config = dict(
    n_mels=80,
    tokenizer='char',
    arch='transformer',
    inner_norm=False,
    subsampling=2,
    positions='learned',
    residual_init='scaled_by_depth',
    optimizer='muon',
    nesterov=True,
    final_lr_fraction=0,
)
Rows from expert 12 of block 5, named by matrix and row number. Rows with one number belong to one neuron. Each number is 128 + 24 x the weight over its row's rms, rounded and kept within 0 to 255. All counts start at 0. Numbers have three digits each. After the name is the row's rms in percent of the matrix's.
# up: expert up (model.blocks.5.mlp.up, 16x160x160), inputs 0-79
# down: expert down (model.blocks.5.mlp.down, 16x160x160, transposed), outputs 0-79
up.11 104:100132082118127100141074160132083108140118158158162144118106131156106136131134127132131130191110140181131048115127119162117134173098135111133086127121121095129131133120141128152118093177123117100109139132133134145121151163147119160123124129
down.11 106:129125129166109160127168123139138101083140135099103150104115137118145115094108095149113179114098108104155165128167079123133153147122159203118176130143118111088108152110117123094118166095150130142105096140108126132136143142181087139140091154
up.12 117:146115112079104092167132139133171130150135103112146115088191158105164141080115111151128114162088121111113120091101131108129119101094130117075119143103152128114140123115132138146126156112121148159156122145127143157130086098110103155102183123
down.12 116:136108128179118146111120127122129104103148170103118118130068117126094147128147151091093157099119133161112160154147114131053128069111081136167139106155123105119111144140145125166151100137155137110130164160121148121124149131128140150150110114
up.13 103:142117155129163175119086135108135104120094155138093116103178163118141129158131169110110117149135154165159154125081161104080114133115133127138163168112133118135094123129133121088138105106157112123124140126148116139136123169130091096100168126
down.13 104:103144115168070132147134124121097108146139073086120128103149145137122096111169113136123148114159128137103117124107172138096146136149125132110125111077154148113163151114161085127158133135108122110128168105074139088127133107107149119171166133
up.14 098:130155134113138156140137185129129118156127129109092139145108116130119173124114097147150108157130114164136122188145137095138131146143180125182146160157065100140154146160134129115124137100169104087095107118146102069142066123125139174101157090
down.14 093:107115138112142175107138105136167168143090147136139124067162142131139100148107114107120085167130146105154153127125117131117165091145101118110125112110146117147122110126115120129098121119116118128176121126112117152120130137176131098132134173
up.15 097:124143142171143169106136160132127137122144138095129157130124114095159155087119077142110124106095116102127123150144137111144162120094166088153098094120152112128103133122119118102092109132100125111127103156142118106162142145118075143113135106
down.15 103:142122142096147152137105153137117155134159158156137134104108160139101111098128134128103121094122105151143133119103156153127135088167113088111120144103092147136146115086137134153135154153142132165120130119116115129141112145163179165156153106
up.16 088:133122151109119119160113128151132148140121097114125119118145113108137137076134101133170155219136111130117151105095084105159119126120132142094081129152123123190175085150143148112115118138165125136132144082130090138136118136122166137104132100
down.16 086:130135145120142132081125124151165129109147156154163140101102127136099114139119158142129126103080132105134091112124141134144093120100154134136126130116119125095121142113134096173135161121102130084128113152107163165160128129126101122136152126
up.17 090:122131159149101148136150151175106104068120096140114163116109136120119155133123112129114126131117108120108129149153095138136100094171131146132082113094096145123099150095118138081121166134116112084166101195110124126138150135171126131166106149
down.17 096:121108179095168147117120141115177149155152137140143114117134102149101160123113104135134115126186135113102119151099131122134097079124128114103150142125125096107135122146156163171123157119148169169094161100101139119139105150094140126114134114
up.18 100:140155076139122098096070144178113107163175159109140114125140141133138082161147111124152148089097152108093087106103156174091122120102143141152143124151131107116108131134151112109141124109129115129132129094115109100172150161152143132098152173
down.18 108:125094166078140105130125102097137128149136143145127126124129098134141184117106178103108134102132127175126151156116132085128149122133145099117117202110060120139128124121094116076150159153104144128139140157154105135099133130146105140119124098
up.19 122:139136147124161130117098123123088162105115102127104131106133107152151162132122124115149106106147113135095101089136114166103172091120127131082123139183129107159161125158108105116103109134155159140132186118104142111118132142113158085112118120
down.19 117:145119116109087130126122128138136139149096127136141159120123127138100130114133151132122103129161089116140118194100130108118102152088133140174104107107103192101107144142139136111156152132145159125130102153162184168101115148167087141104140148
up.20 095:085158150115175122153123152135148156155142128148141106142149123118136158111111162103139120124147133120096078089117172128129144117126127162070146077171088136114143113142123153124154137106069124163148137124163127112109117123104122091111139154
down.20 102:128135131127075116134133108121131140131135130096130139130104112167150134136127132089112157102173078127111167135116084132106125085111139112173081094095135137137150149154102161096135122181144157093143113178119159128085091159129116142133045101
up.21 107:121126111132165156097150103116150122101117109115133127113087143144131158096128161126124129123151100136112122135128146099104159147070166137164191128136124148103151118136102138131139179100155100084121149130116132092118096113112156114121143098
down.21 103:112166108159090153183140141133117109155137111164139127137142114108146116193163089094137111128091173199094136137110106135107138118149083128139121108137162120179140121124129088096157114112155132136147106165142103113124127119153147091117115132
up.22 083:140100107138086156139121123121084164132163124125177121133137097128092121129085187109132130123162149114131139109152109143105108175118116155154166125168119139121117120110082116135157115104098117119138131131137085132164100175165101187132117110
down.22 082:124066091118159130122143133104137108139153127123086152125145133124126178150129092118073133130078170114159086192138140139132136134126120087153118155094144144143118140145116123172114155135144128095084117142115158151096161166128120063148138130
up.23 091:148109141148110148133069105155125157136126133115125135121113077113115121134110112168105141106126118111104162100168133103106041133137137142115123117153135129144145118151127112161171099131113166094131124147123112133083134122165128127111097147
down.23 098:144136126116123099050112115033175149124125112161121130150109140149110156154150142134135113122093138107142159182092144115106135102122111118122129165083129126137098149121173127124116139148161085132158160165126146123124142165120101154189147124
up.24 092:157173119152113167159087144164129145164135146152104091138126109145103150135150116117124128142138152129088082083160133094102132128135117189113104112108123066128181106134153133150099114111130161110125165109159123149163098144143113120152150128
down.24 091:161109141111105129094106133115200131104149097133110159115086181118123164106142104145095141141178111100141144154109115100135100116115162119132130150105133138105096156127144100163125159146142100146152118177091162124089125133086072112107104090
up.25 110:137165103099152084122121123123116106129117110115131134141147122114129081183111133148157156136124129126106168136130157137084089119154098160137204147106097126096134105169143141115164135125121116155114084136143109148145147159158098095121129142
down.25 112:103099105136128157140113141143118129144143105156145107155127163116179147145126124114123162108125107160151120124058148134134158130115117129096132150128145068125123124117100116107105111146087141118174139108105098119115159121111148119139177139
up.26 127:144160136082156147145131151137104177128111155134155122132086131169106075127121119091167120150130143133104165091110135138150114061140129122103089178122160076153144110122147135125100088132148157108106150120143087103129113175116121151153157161
down.26 126:128105155109102129101140055136147139084140149095108107085115125127100155149165116171092099141133127127129078163120122139179128152139164148089187095123160145124141142138152136164154172127130127129132146137102173131084134118131112146107143105
up.27 083:116096135155153123079133096088163147129083107177151103086156162144137107101113145124099100094164093101127122071131133144123142102115123147151182136094090134103127132130098117145156148111114134117143122111144142104158170169121143113091115145
down.27 089:116131095107092112189115154134094113159102151067158113148102122107171156171105125123151140134127133116124123165105138076137119145142093099106089117134145140106115107161155119145148124139163147133139105127133147120130125157135149157153154110
up.28 100:101094149104096116140127072097121147153132123100121158143138109098105128118091142123101158116155113160116116139100132137142127151157103133140146145173149147132168157120120131096169127154119111125125144099108113126139163133115180074076147125
down.28 097:140179112180162098143137128123122120124162073135103105147128118112132127118144125120152159098089112150126121142159147182086133140141137139136087102111091136161084138172109103116098119153113121103116113114163138137167110116146138145157125109
up.29 078:089163099127140126134153100111121145140122164105124124152121122108139158155115120132120111116132139104122111134111084138141151131138147140144134141118156144107159140199121166108160184125094126054171127127129145101110119138106125121140096129
down.29 075:154119142133156116151132106114169103144103107139120144123158128130133146084125119124115136167117105170124154142168152129111128093097109145125118110156091107149078103092133116131119080142192159158173119094145099149096121121159129117137124137
up.30 130:144125118146096101105142118110151121117139088151129141131124128126124123119128126142133092125113106156061121133111124100123141149110125117129139175120113148145170099131119142178159123139142177082158126081102126141102084093182138152123119140
down.30 128:102132125140128118135127140108181133119109124104113124187113152122096164157132107103126122176135147109171143151137137087142090126124112153141073120113101099139103105129122089113114128161124077149120087166181161154164170136104108140109132143
up.31 104:090110112164142111125159136110147134151118081164151148131094161139148120095091126141155146103150099149093094146101137133148167098100133121165122132196115130129163139142112166145135121120143147121113119114092111158144127110091121131113156153
down.31 101:150155083100125180137110134166096154120130103117139082137130137104155115173133121093093120153092148110137139118122129130126113198145162085136103084105086123143129132162129113118120129130161129086122101127141126101120096149150164155110100124
up.32 104:114109087160166135097137136153130101147107136124160102124166122115118090138126179136125115101110137139150117158143143108109123126100116160160144124124144110109114111151082158089153101132107152120171172098144132135125101166159106154112138122
down.32 100:134137126096100153145112121119126103099124102170164143114139125106183147144125152116072159162119124086100142107124163145155128145118153113176126136120123157133164130114133088146113173116157148130130121132126111088130152139096149124086108123
up.33 108:073115106113156130139100103149143151140135143093114106168144108137106128076142133114145127183114140131139138144146172144131107103100098134138161122094156099106137129120113148167119134144167132107161150137140140159175144145103164178131133111
down.33 113:188108113164127161132173124122120128101131116137113153083144130103127117143131107151162129092144116128148120152143111159149127135111159137121100150106154133083098088110132075148123136072121127110171124138113113100106099132104150131136158065
up.34 102:133140169109089110107101129089102097113104143162151101094152102134192153106129134134144087118139152115111123116100153122158134098144115115098125137141104099152123091133134098140103112116091123125110164104109198186118125138088082110156132158
down.34 112:137155100116133123098158126142163114128156117099110141119084118085086099116137132095089182153108058137108159150124094144125103136125148144157124129114137156146115140149116109118157100131171153136122124104139105124137116138158134153120149100
up.35 107:142141093116120086119134159106146148154154087138117094144138138157094122132167142129133075120104116157145111122123124120116137151074151118085154119167119182130119137177121140118144128138110140132126101136133167124102136095189159128127133114
down.35 107:126136140172087103167143156144156131147107116108140133147157133111142114141094129100128175128114127124131123105153093105158108112142137122145087153120125083104164112104148142150108107181121099141138125127135106164115159136094102140131116198
up.36 099:111173063129125079128126089142108132137134111139136134100110105155086124158128172121146133144102151133150111133101114103129133144171102126110104094138087181136108104124100146100151103109150130098116155148158147140126125120183113147101100153
down.36 091:120096130130130147110108140122150147123112142138125103120124117107161151144131145069085132119126132116146152123134135076110090117103182137146109152152130100149117160134126091090144168138119114144186103124121176144098119160153121120124122118
up.37 099:132186143103174144119120139102130121138154167137106136115089111095142103149124157138121096141122106100114111097166101145120115129168140107129103139118079134078118118173127129084129125112109183102129113127110083129133138123112167158160121162
down.37 101:152101190120136122109142133146182161176092134115112122139129128175120180130130114125123108168162122126133129168108105145167129143071074139119136123098138133133157154134178163144126178142108125145105123104089124138113144161167085118135131113
up.38 099:144114163067150144162140129129161156169132150159097127148112156145159134128130091123144149134165114156128121108109151110136161120098109096086131132170106113173138105162102131135100123091122082116111167094111148132104057096146124182155157136
down.38 093:125185095147092147103154136129130146159149100106130146081130125148150119127136148095114109144135098124136145148187127151092117119137132085138138116082139110112129152131175133146136116103157172164130098126111132181139146109149121119098131099
up.39 103:118114119143140137150151111125147086145126115129141142118131128132089127145140138108148163132151171153139118153098157106127147069184074141172075112116141173085083104152129135125120127112148086123172150100136124146139134134125121089094109137
down.39 105:144133123116138131160102122153095137140151119129116068159137119133175097149132139140106129149155113125122149088145201112093095122105233099119143103139113067153152109129112130091124129137148146150156110140096125077138104131137120110143121101
up.40 110:120110122135166082098114156174162085098095141125154147126083126122149157147153164138123127109131112159147144153117126105086147094098127140130183148160112145139143135132116120174136117156149123105135117126085099156096123151148145102137109145
down.40 104:119168111109103137146105140139122097148105136131132135123152142167147131165176096087163156159137149155126141091119092136096109137093101103161114144103114098101157132124125140136101139103180112162159114121102107101129147125120115124111178149
up.41 071:124104161076133149122095121104151140110114116101128112127178146168132130137140122168114104111120098097155156152141128140117118121119079108053155121101110086128131153072131135123119121160110107128154102156143127144165169114161137131125131170
down.41 073:158140127159116118124152123123140144145178160131125161106121112121089165140138113133162163118111121155060095130130081114188134121127157157149104116165154125117137160131169160127119093130084117160123165074152149141150111114069138125127113095
up.42 110:119137116126131170134120162090116118122120141119128114113152138138103168124111107112123151164131110147137145157100151135127132097101128134184094169146130141149163137115149123144113113158159119100124091125132119113114127131108114142104137146
down.42 106:140124110101121131153172112173130113098090127121144131091149157089153106196119091119135145151137119152128134106131121127115151163149138140141167118109117116098134179124142145135113114121114160156150129154123113129167101132147130106142140135
up.43 087:121110121144174105150162104116123100098163112121144120134153106103157131089127128118132128142108137114106157144123124144146102131159118111126138113133102126148152125099103133157152168146126098114118093120137103084104126143165112190079126107
down.43 086:123089132110126166119103114158143108141105172113148112108160109129104147170123095085107155148130148107170116126139165119143118126120084125122103121122118107177135147121118120130126142121115160101154149132132169137169098159103164087175127130
up.44 118:112150106116154110126103109163112109128141099092118160071123097108170127097133174118141124131105139170103144134115175134111151115126142097153172143074109118113190148150101139140163135150152144131155141128093104116137156147152121119074096126
down.44 114:107151131089092157124162094155132112150124168180173108163153147145123138185137094106143151107166121151124120132090116115135099164146122142145123108119119101135110141132104108140143147122135150140154098118141107133131118092145129121116172129
up.45 114:164086178069159128142087098144128147109129125167142145131117133121173134129170085136124130147154111124122172136094128141136140087112137124098138152154142135157161128124122139115126125127163127118121155144077156181160100125112137115160145121
down.45 112:129169096137089115095161150128139134150130129083173136095129138112109149107140132118151097156143150145113072136119105144105116141086130169120109108093118110145102112106114115149172117144145103138128093108147098088052132119123142138100141138
up.46 078:141136121123108085132115118123108136120158126119144166075156141146160104175102130099098115138141117109110162198139125163108080097107112101155117099127158152130108143092126143139139157148138115138148114133148167146138138168124080114181115123
down.46 088:102134118124128152122104128151145150125160138134115133169131097119139178098130125158136142136103160134086094141157162124170151136137132115126099151154142105129116122145174138117114095123076157100113114122152094103150133132103166123125131107
up.47 103:107094151116191130077140121141114139124110128122089135109136162128114099120164112140102135135107146129123118120110153121113132131171129088134132097160116131138175159133157193148121124130142146125123187074129112166146168133163141154129161181
down.47 105:119119113156086146143099096116153136104119118121121098164106144120167156138148151156126120151128153073162107147135132123141106144079123142114106146062149128112123129103180080185125117126137129123145122157148155109112092129142123130139113082
up.48 099:069160098186155126124124126146120108154107115144122153139113118138161148106081087127126117116119131114128118141113115138100110140109084143117150105111135108087187138110140115130138165139173115124109149157153120121114133155122131144147104123
down.48 103:160136162091096129068105156114165134117073143162157146075138074105126170164105103106153129102128128182134145141133100109128123118143141125137096141156095099145094162136115142101157106128126161142150106142138138121125122125128133105115128130
up.49 108:118140135126117123093130098141149130135132133092135119137164117134069121124148139152151105166127118140108142184101130098137140157152116154113140106096102123105172109150117114133130116137117155100160092140127110112115154079166141115072119176
down.49 103:127146120185127151149126149154124135115102115162100144122100151104157134183094106116130144136106113121155118104094118096140112071141188111118142109168103094141148137146112129118115129157140047148138145131170099140142156138119137167144131145
up.50 088:162134083148112114135108161143089140152134137126152111117135086131086100114110121134122101097104149135117146166137110158102116157081140114132061114104153127140109168117144106075121174158129162136173185092149141151145107159158132090135104130
down.50 099:113104144098158114112082113134144151116094111160168187180143100117099158089135126192162120145124148110110167167155163127112135078145165114122150120133121148110130120117128136164128136138097129115146154143134109084112154128115133151122135118
up.51 082:172075144115135157128111118140138176099140124149154099109130131090065134095103149112150129133099126141109144106133098143101162145136156098115146136117089113117165080151127120162139129133126102153111130107112115091114123148126106104127132167
down.51 083:103115118110137084146143110109121090153168170100104156148117104166202148139132133144093135156118148119130119156108146066157090138139127108154130122108129152165118130143126109109173171126166142105105145089110121153131146093168113111139110110
up.52 105:153101110159120104136131109152072156107120106141094118125123101129150126165156149110149107100127114150077184112115123126142132116152141129105121080137135126134134097167087118115171118112162166104117124099119110139157087147154078137089140107
down.52 102:127127145077136076089137159081148145125112165114189152142157137119111138100129150112121081171143134136149078140122152093131136148122171101148121155124120145122113136103106098135117159147118135144118140116130159140109156102125136119150161139
up.53 107:120114158083092150158118139111114149091132126122085147124158147160161123116117075119157108120111084145136134139123070099134144135125122129109091130139146182123125159114103099117121136143150130089132129086118151144132121100163103088115137126
down.53 105:148122133168142102188180132113136129140127119137136110122107111092107101130126158156125136119139148126118112151185193159138125096120167141148136100110170132130139104099148160136129136106137098107113105133145148078172174121127140127140108130
up.54 112:104098153115132116119125131131136112128123114146106157156124106131103139120147129145170154173126135082139141122101117093133128132169162141148186147167127117131121139133145116070075134066182141122144129167149114149151117156126136103141107114
down.54 109:121091100109158131111148105160128154159143108086177127080146131120117126100110140137118093110133146149146107101127093165114090108077153136131083150125160138161107128098083143141149085164116098123136132101079118108127116152127128095113158115
up.55 085:094147110108126141137112131109133111143108136143142130102096087112131091124105142141131093112085143202125175118158143111146159103117142120146127153127067098139094115174111104159159112106151103128105171152161110112136137139135101094139121104
down.55 088:104125071165109112154115064140130130142112121094136124161161143110166137122154132134105126112136125125115156116114160126081114144163133162142130098154148109138159140139107113126132164115151172121138119146107144082112132095142125140075141147
up.56 065:158154118112105124131124092084137155111157101100126105125174107126128118176126129135124132129186119101099160147136105159106110112160138154136123113081128130149105115127109103140143162152103080116182105103140151117129109091150111129127118122
down.56 073:103130134167134111171166127190112107176173150138108143169134105140123157070119134117128136161091114146096087146114181122174114107107150117114109133150149113155117105134100153129104129134113134132133117106178121132160146135088133155119123121
up.57 126:139134188119130143133159131150141175141122114162082129112144116171116137137131121123135132151123110107136146143074127137141138155140154079154123155126129146135140128115096145114109100145121095094069126131142100119130089143137116140144126132
down.57 121:139074102145137149118164094120131118107120153124167125120168101106085088159153190115119110123120170117089124126134123109113149126163139138087109095106141127191125141138160100164147110082139140142147127103139165164133140122113126138110118121
up.58 109:161126140118101106097114122144148129167119095138122152127145119125129115087133123147124160118068129126086145124113084115092137096156136125128109135184119128142131183117147142155111141178162107102144119112169144126112101139199092153146143113
down.58 109:091097100121194145129147120126184089106118156158159118127165094127100161122124145139123151121136187114154157125135197168126096129138114177097126140173143124135103109143112110095148137109097127121115117155123138125179112137075191101100122146
up.59 106:141156134131134132106090139167104101117131124143109122167130141139100105090110127159150173148097107109137110147078157158095112093161140151102145131099085104103166127123177138086099163157153117121156110125155145128152101128099137117066168125
down.59 107:113139151145137149125162113130119164130158130162096142072143096125107130135132117097155114123166122131142117147133120103137145133125162094092148128140104103147092133109088121175131125144083142131153139090119085126151133114117079163114113126
up.60 101:121142117138150120113145170087159111114101141133161118158150108131130095137128122087173111135109107084104134109112114127105101111122115104120124153158144101109103123158155124155107143101130132124148127143091165131146134148113137086129132171
down.60 109:167101144113119113146117120150125116124144115107124125092119114130128126138137112173141186112141108186150109128130164153115135135121141127132124100134091095110178142099129127078142082132074114128146126134133088152131153066141149149132163085
up.61 113:124133111092117162134173135118131138138112151158108116133157133154113099164159114121139117126140141111118124153084065114148141147142151147148143159105097123117163158158144158118113059113090096145144128098121142123131097144139115183124131115
down.61 105:129127136174146137110122118118151148111114132095146120103116135131126151082127153112139123113113115103178110132162156097075165104118135112146135094119134106139106135099152124146117120136137130153128109104135120134145149108095108137094148081
up.62 112:131127126145132162137089116103120076100134122120137152144106086121107098148139120148184153124166133141126156136134112115101142140108140174112147160107097131133152118100128151152137063146118128100133095116130137155144139116138133107126149112
down.62 109:082121110144134100098131140137129131150105105163164125165148131095187133142108093147131119136069093135141120124066138147155133097131131116162120150142106111113147122133119146147137146161103106116136130125118097098181112121123139119167119154
up.63 103:104171165144167144158132170133107108124140067169106150129111121124156158115109114123103100163128126129118124092121133132170107136162165069143149137120109140086147135142152138103168103091129136095120155153138137139090079149104148124129101150
down.63 094:130082128144094122104123102098138161132100101104156090146168143154088119141153114106107126121146151106147137152143135132109169133131092176152096063107125155162130135105110108102132173119118109163157124118139105139138137157167161120115108142
up.64 119:093108138157130140079095111141130132146110111103114113094113096139137149140130130167124099113166124195136145138157156103145107113170089118146155151149112158125129118116108104126154089130119153082142145107138134138116164098136103138081111132
down.64 114:125138104127113108162146135098101151145114140178165097141178134141104119173131147074111124125107126116120097129105137126108110145145140175115129099120157130137116110128083099120110158119196111145145155106112165110112129174153147133131119113
up.65 086:131156108150136120165105103145180150143132123122162129121132133117113147109160094176142113168155143092134088119149142107175112134064137153131094082089146140111110138139120123166113153156119074128099111112139128105119126111143142149135090126
down.65 089:146121113109119115123140142142097126156144174142116151162155111128135099144071138132087111103126103150137091133135133110143150090135145119127140111186094084102089109090150130122126097139117157114173125139170115123131128141132118141139137089
up.66 094:170147103081093134154127186093133117153122098118163130088168117160120101131139116105128131134085119101173073162145153147135125099137131146137155128131163104107137126146079141167149095142114142090130115123142128149138157111144064116118162131
down.66 096:149109148151128121115139087103147075077131128117105124151131120098115131098105167128088117128119135130075141091104149113105154157154105155156139129171137124102088094125150162096141133146108140149134122125107131101131143101138154136123112148
up.67 088:122095122119125077114139164136145123154136086109141184161143139103135173134103115104146122122112120092123098114112154168138131169157143159096114090154119162054094156114154125159110121143123116115120152121126122141135123145137154123073162135
down.67 088:140136112145165086153107091131095139133112135153126126127174100143120117126152141129103174115129154094117146134108116119112151099103127127156168154129121089146134152134125146144164113139104138124175119157088098124111081101120093130178118137
up.68 085:131117132123119106113133122142115088121136139093117158103089120128137156099129113138126099170138133128117109114106123118136116137187156084127108099142111102142155102151153149082131160129126161086099165151155131158142222104128132107132171159
down.68 090:135132125108169154128096145129202125138170149144104112139126206098132112125169139138126143084132111127149082108166136080152119123117084137092135137130116117130104135146109152165111096113120119187147166087118098137103081149148096134128106126
up.69 090:160102165111110089152072114100124165115097132168114127097115108115203114108145117137110126092123129149135121135118140107129127148113134109062124145113085158105124139127126138187149090157116144119140150105126120151117135115180132076165163141
down.69 093:130216123118142071077153150136145115143113107095123135136124157113094116127120184136120120150121131116086157139118118155143139153116162143182113136142153170128103153127122082117146117159125121142111159137140142076097113106098107167103130083
up.70 101:124090093129142148153143089120168130138103137134138127144159133111113138132135108097105145126143123141123129138123149118131142090163123115126155093110130146129113093113128147153100129115132095151101105079122143133203118120102104130081145193
down.70 102:135142084092132196166152114138075128089182151079111125114087133102155138131153132133122135128094160121155126111116118175108138161090140127142104133165120127184166133130136098103114146134146113135080104124130119120170133116128126139146154078
up.71 116:119121106111078109130114132146119124156143146141137123140127170143111152166159123122140162167080138148166118103122161145102126124107186196144146156128102123121092149104127104146146147130115094121099117123166134144111108158155070050084134094
down.71 112:092117116145137110161140099111104130125138088127140136178159057156175108115137129140083114087116173091126131142107171147115161090168128139151120144166126138149142129151117113139135104134131190111161135133104100075110128206097109151136104155
up.72 122:116136114124117109121113146115161116156101152104126126172144146091202132120150118111113145137170133147116133147125151136134130144161165154125114146163133090133096147125133129085092164129115087096109139112142138151129107146132097172094195099
down.72 116:119166090158122173161103097105136124128128105141116114102094149140124137088137137134103123135076162109119134076144159143083117072161122109132148158106140076123162126132112099122155141129114161133130134130122101118151105156125165114130112124
up.73 113:083093085138154148070130150107159133125101105144106115137138145151093165137146138131123123140165099134130168145120117109168116137112125161109132156177117124124134162148134094100138103133131092117103133118154112161147131112134194144129130105
down.73 114:129140147170076113136137118133111132149089146136180131070146111131136107118124124149151101097068125118136127114099084113113132145101109129135137123101153092113148132101135169147100107132160106137139131111140120126121122132140136152144136169
up.74 124:149117127139111109132119145140148102142111165167122151136159113118190081117133137123125116140140128169098141156103145111132127110161128118135102155150105091117114104129090130116116112146130082099126148174127169165137119141111092150113111128
down.74 118:110166087151126177092108110106132114120146108101127138137081145097111157117131176089120131136125128073147122124167137152129161123148158128145163087124140095105167175135069147148141103130121155149113114146126111093195108138116133120117107160
up.75 075:138103132131063135107108140116114141110126132152132109076137149177157132114114120177140116102128143077155120127151102127116114133145112113144201122105164127104122146101109151175116155102104106134138134128124133129136140162170079136114077162
down.75 076:141107119128144123134143111120111155094128110126155122118127123102140164147122161096145151119102140165093093144123123141106133155126120144150113123150164145143118121128149096107149079139107168122145128129152143102136145125094162108131147086
up.76 072:171126098078098084139142137107147135143125140113141128166188153119127138136165101136142108145154129121132100131125055100126148139151113155149146130098118153155121105117119140139119121123122087113111161128129117109121117164106124169143123130
down.76 069:089104133139141148176112140130147094089146122113112155094076159100137113099127124151111154106099122151149121114168135129150119115138138132141169138153150086096101095123143120125082157085136146110129075138132129190155162133092134099111157087
up.77 099:163130115074165089145105118173136186164145100102111108123132140143176137121158123124136175122138131090122125151088110112111142107084130104120160102142113175139135142117158116124107144153126105142099140125091084166138134104142127111169095131
down.77 098:121141129116127138127185124152140141103169126131143128133076101128080132104116151152122132098093127192114085123179091145138121155138136140115117161111094104151154148107096120112128106128164166123140100103147132113113140095130130085077096111
up.78 103:136152169102110133116128143106132134095120128163145128111162072113131139114114109167114179154118091147161104127130152138127097124156144139110117093155112122101111130146138134094085111116127100141122133105056119150138137092128127127108138179
down.78 091:112081128145136147130149131180118110125152121147109117110116160145102087138130157092153146141132143143119096099117129139156154129168147124170111126116131125127126128109101130125149166135093156142118147113172145106150135124101089172172128103
up.79 096:141097132136126095091130149139131104075111110112144168147133141136130166162153151117138108120141141158143153138127105151159131145141114110119181139145174134149125108146120110101132126112084142101127113126114133112170160145162125119124142171
down.79 098:107129070130142134188111161129156115165121104133137131137160156120106127103131110127122142115140131153083093078109151123118100134090122120161104147109083096121136100134137110096096133108141107173110158098136128137123134119112166140112151118
up.80 102:142108104148141118126136102163159129109161117116106177145115111115144126142146146137180143123161134108095138153170123110162140094111150102126106166106162116122119150126138143133156097129146106140135127168115113108142102086112098128118134108
down.80 100:137151132049135160089123145085144137160133117138128077109168128167097132098128142164105076157124133163136111098069117138141093161123128109122159120115100144155159102160119097103085157135161119111192121123122137104140108132122154123130159135
up.81 101:146098116112135167111200156110116115114154158119074118105148125123138132143088115117130134155104090143123124176155130077165131191134135149145141171134062117129118089149123129134151159122084061124101132181156127108112155154114118148146122121
down.81 101:074108100169123124111112137100124136100111130120144116117136167125206128137145149142115152134098126106105120120115141158138150091148081075149125100106197166113155129120151161137107113104138160111155157135150119136121132148154126106124125135
up.82 094:151168133072118107129128141124146129153140115129141100104144146116099122130122135100159134172122143108145139167115145128128100146166140121152144101068144101061167132120107135125137125129139134150122112164178145140145169153154146148137136135
down.82 091:117121156154155163101080111138154111129130161119083147139120096135159134147148118128103139115141120112123104113114088111133168103144140112128125119158144076129080100148134155153142118122070137129135128120117077137106132136111154132134190140
up.83 071:145108125140123073112154136133163149125114123115163163124116142119116176154115123140086136098157113084168101121125151166137142144129075178149106092158124159142161122091109103118165144106125085173098116158112116104142126138107140136111122136
down.83 069:095138146121081159139099136126113086121116121148154100157153119098149104170123122070137122108126109161106150107120063164101125143118138085111135143164100148169118125107103136096103101115132119126132104139170149144103106174117140122130144131
up.84 093:119128140132161136154097128148179118145143102059130111190090128158133141130123122165145141177098143155153130139151182084160102126122118178148103101102113099107098131107154141113124148112121135092155094156162140124103119118149145132107157139
down.84 090:122117150114094128103097135123107164195133179194106155102165121124094145126108117082083108087123136105111164078102139181131167114142170095138137138133123104121140103153124137137136107122148136143104152110085134110125134146131100119133140123
up.85 093:110141109125068138104165173081116126139119112119122146152114108103102134145148152106127101114121104131136121168083138122135182124105112156154154118114143137080157133134095085093129168125136135123169142125110130139108096120143111109096129137
down.85 089:120149150120123102147093142114170132153114125109158132135149126087140144126166145070181150130116146155082180149130155121127080131127140107155078156113114092163098134136124164117104135173129120138099086143133104136127131126138136171098135153
up.86 093:114110118133098142106173101152140170127143101088133153163121151104134132174151138150126135118146134116128114150116117143139136123095142171141122105196119127112123153130156150124121115137064065151128133126114138094091101110123123100079096100
down.86 092:108140150156111104152146119129147139096111102155135147098144109146126079126107151138103146128077077158115116108085104134118142137110125113155128119113079128153142130163165145086127151149134135097163083141173117114140132147126142145156143172
up.87 099:150111131096105120123096160142127093113124122120128148105130121123132146119133086151155140175133113091119092162092129095124129150153154141139120136101126151087145131132150099108112167110141102141145101118176148124152115168155190092087108115
down.87 103:097132168129176079140113110127128144171132131121127140105136124123134124148125131150154169149124139143134169153081139125136143083092115091104127143162111136169085105123089137114149108131114136144128146147106083118126138163114080126143161136
up.88 104:151156110167127120080112131131138093140146133150137163094113105136113091103132152144103139086134137127131140148137146109129137113135192187171128143148104137120130148109147131151114116107074079131136133123135096101076138153167114111084110142
down.88 108:090095104105102164135119143142097159170042118155095139144162117106169147141116141089110127174103147109132101100096118133119155087164123117078140103132122103128124099136113130144140175152140160110153101174098139139122139140094139157114141118
up.89 104:133097155134152154137067148146144128179105132121142098115141148088133160097126116120144146159128130157109122095112126120148072137094130122099117068124111148115083124206144124132082102129131110110115139130119154174100145121173152082096137107
down.89 106:117168142119109145114121117122112125122182134117079169136097126159123117111147150134103134076147115127141151142112149134094122122122149109158113136082126137096145162080127151142136087154117104154125141149134122063124110103132116194179113160
up.90 113:103083140125153104115130149144153123129147090146128122130091137137139159142108132107173121129117139148134181078159121113119147119133161102137133127156130168155162121129107127105128149124171142094137136100120109156132091117147129142154119127
down.90 113:141139095104073125114150176102136130128115147148118147141158124139113131094148162128120091174112150115122092149135127137130087117117155134127128159098137110130115124095167125154125120155155148127116131108123170154116147122132105093135161125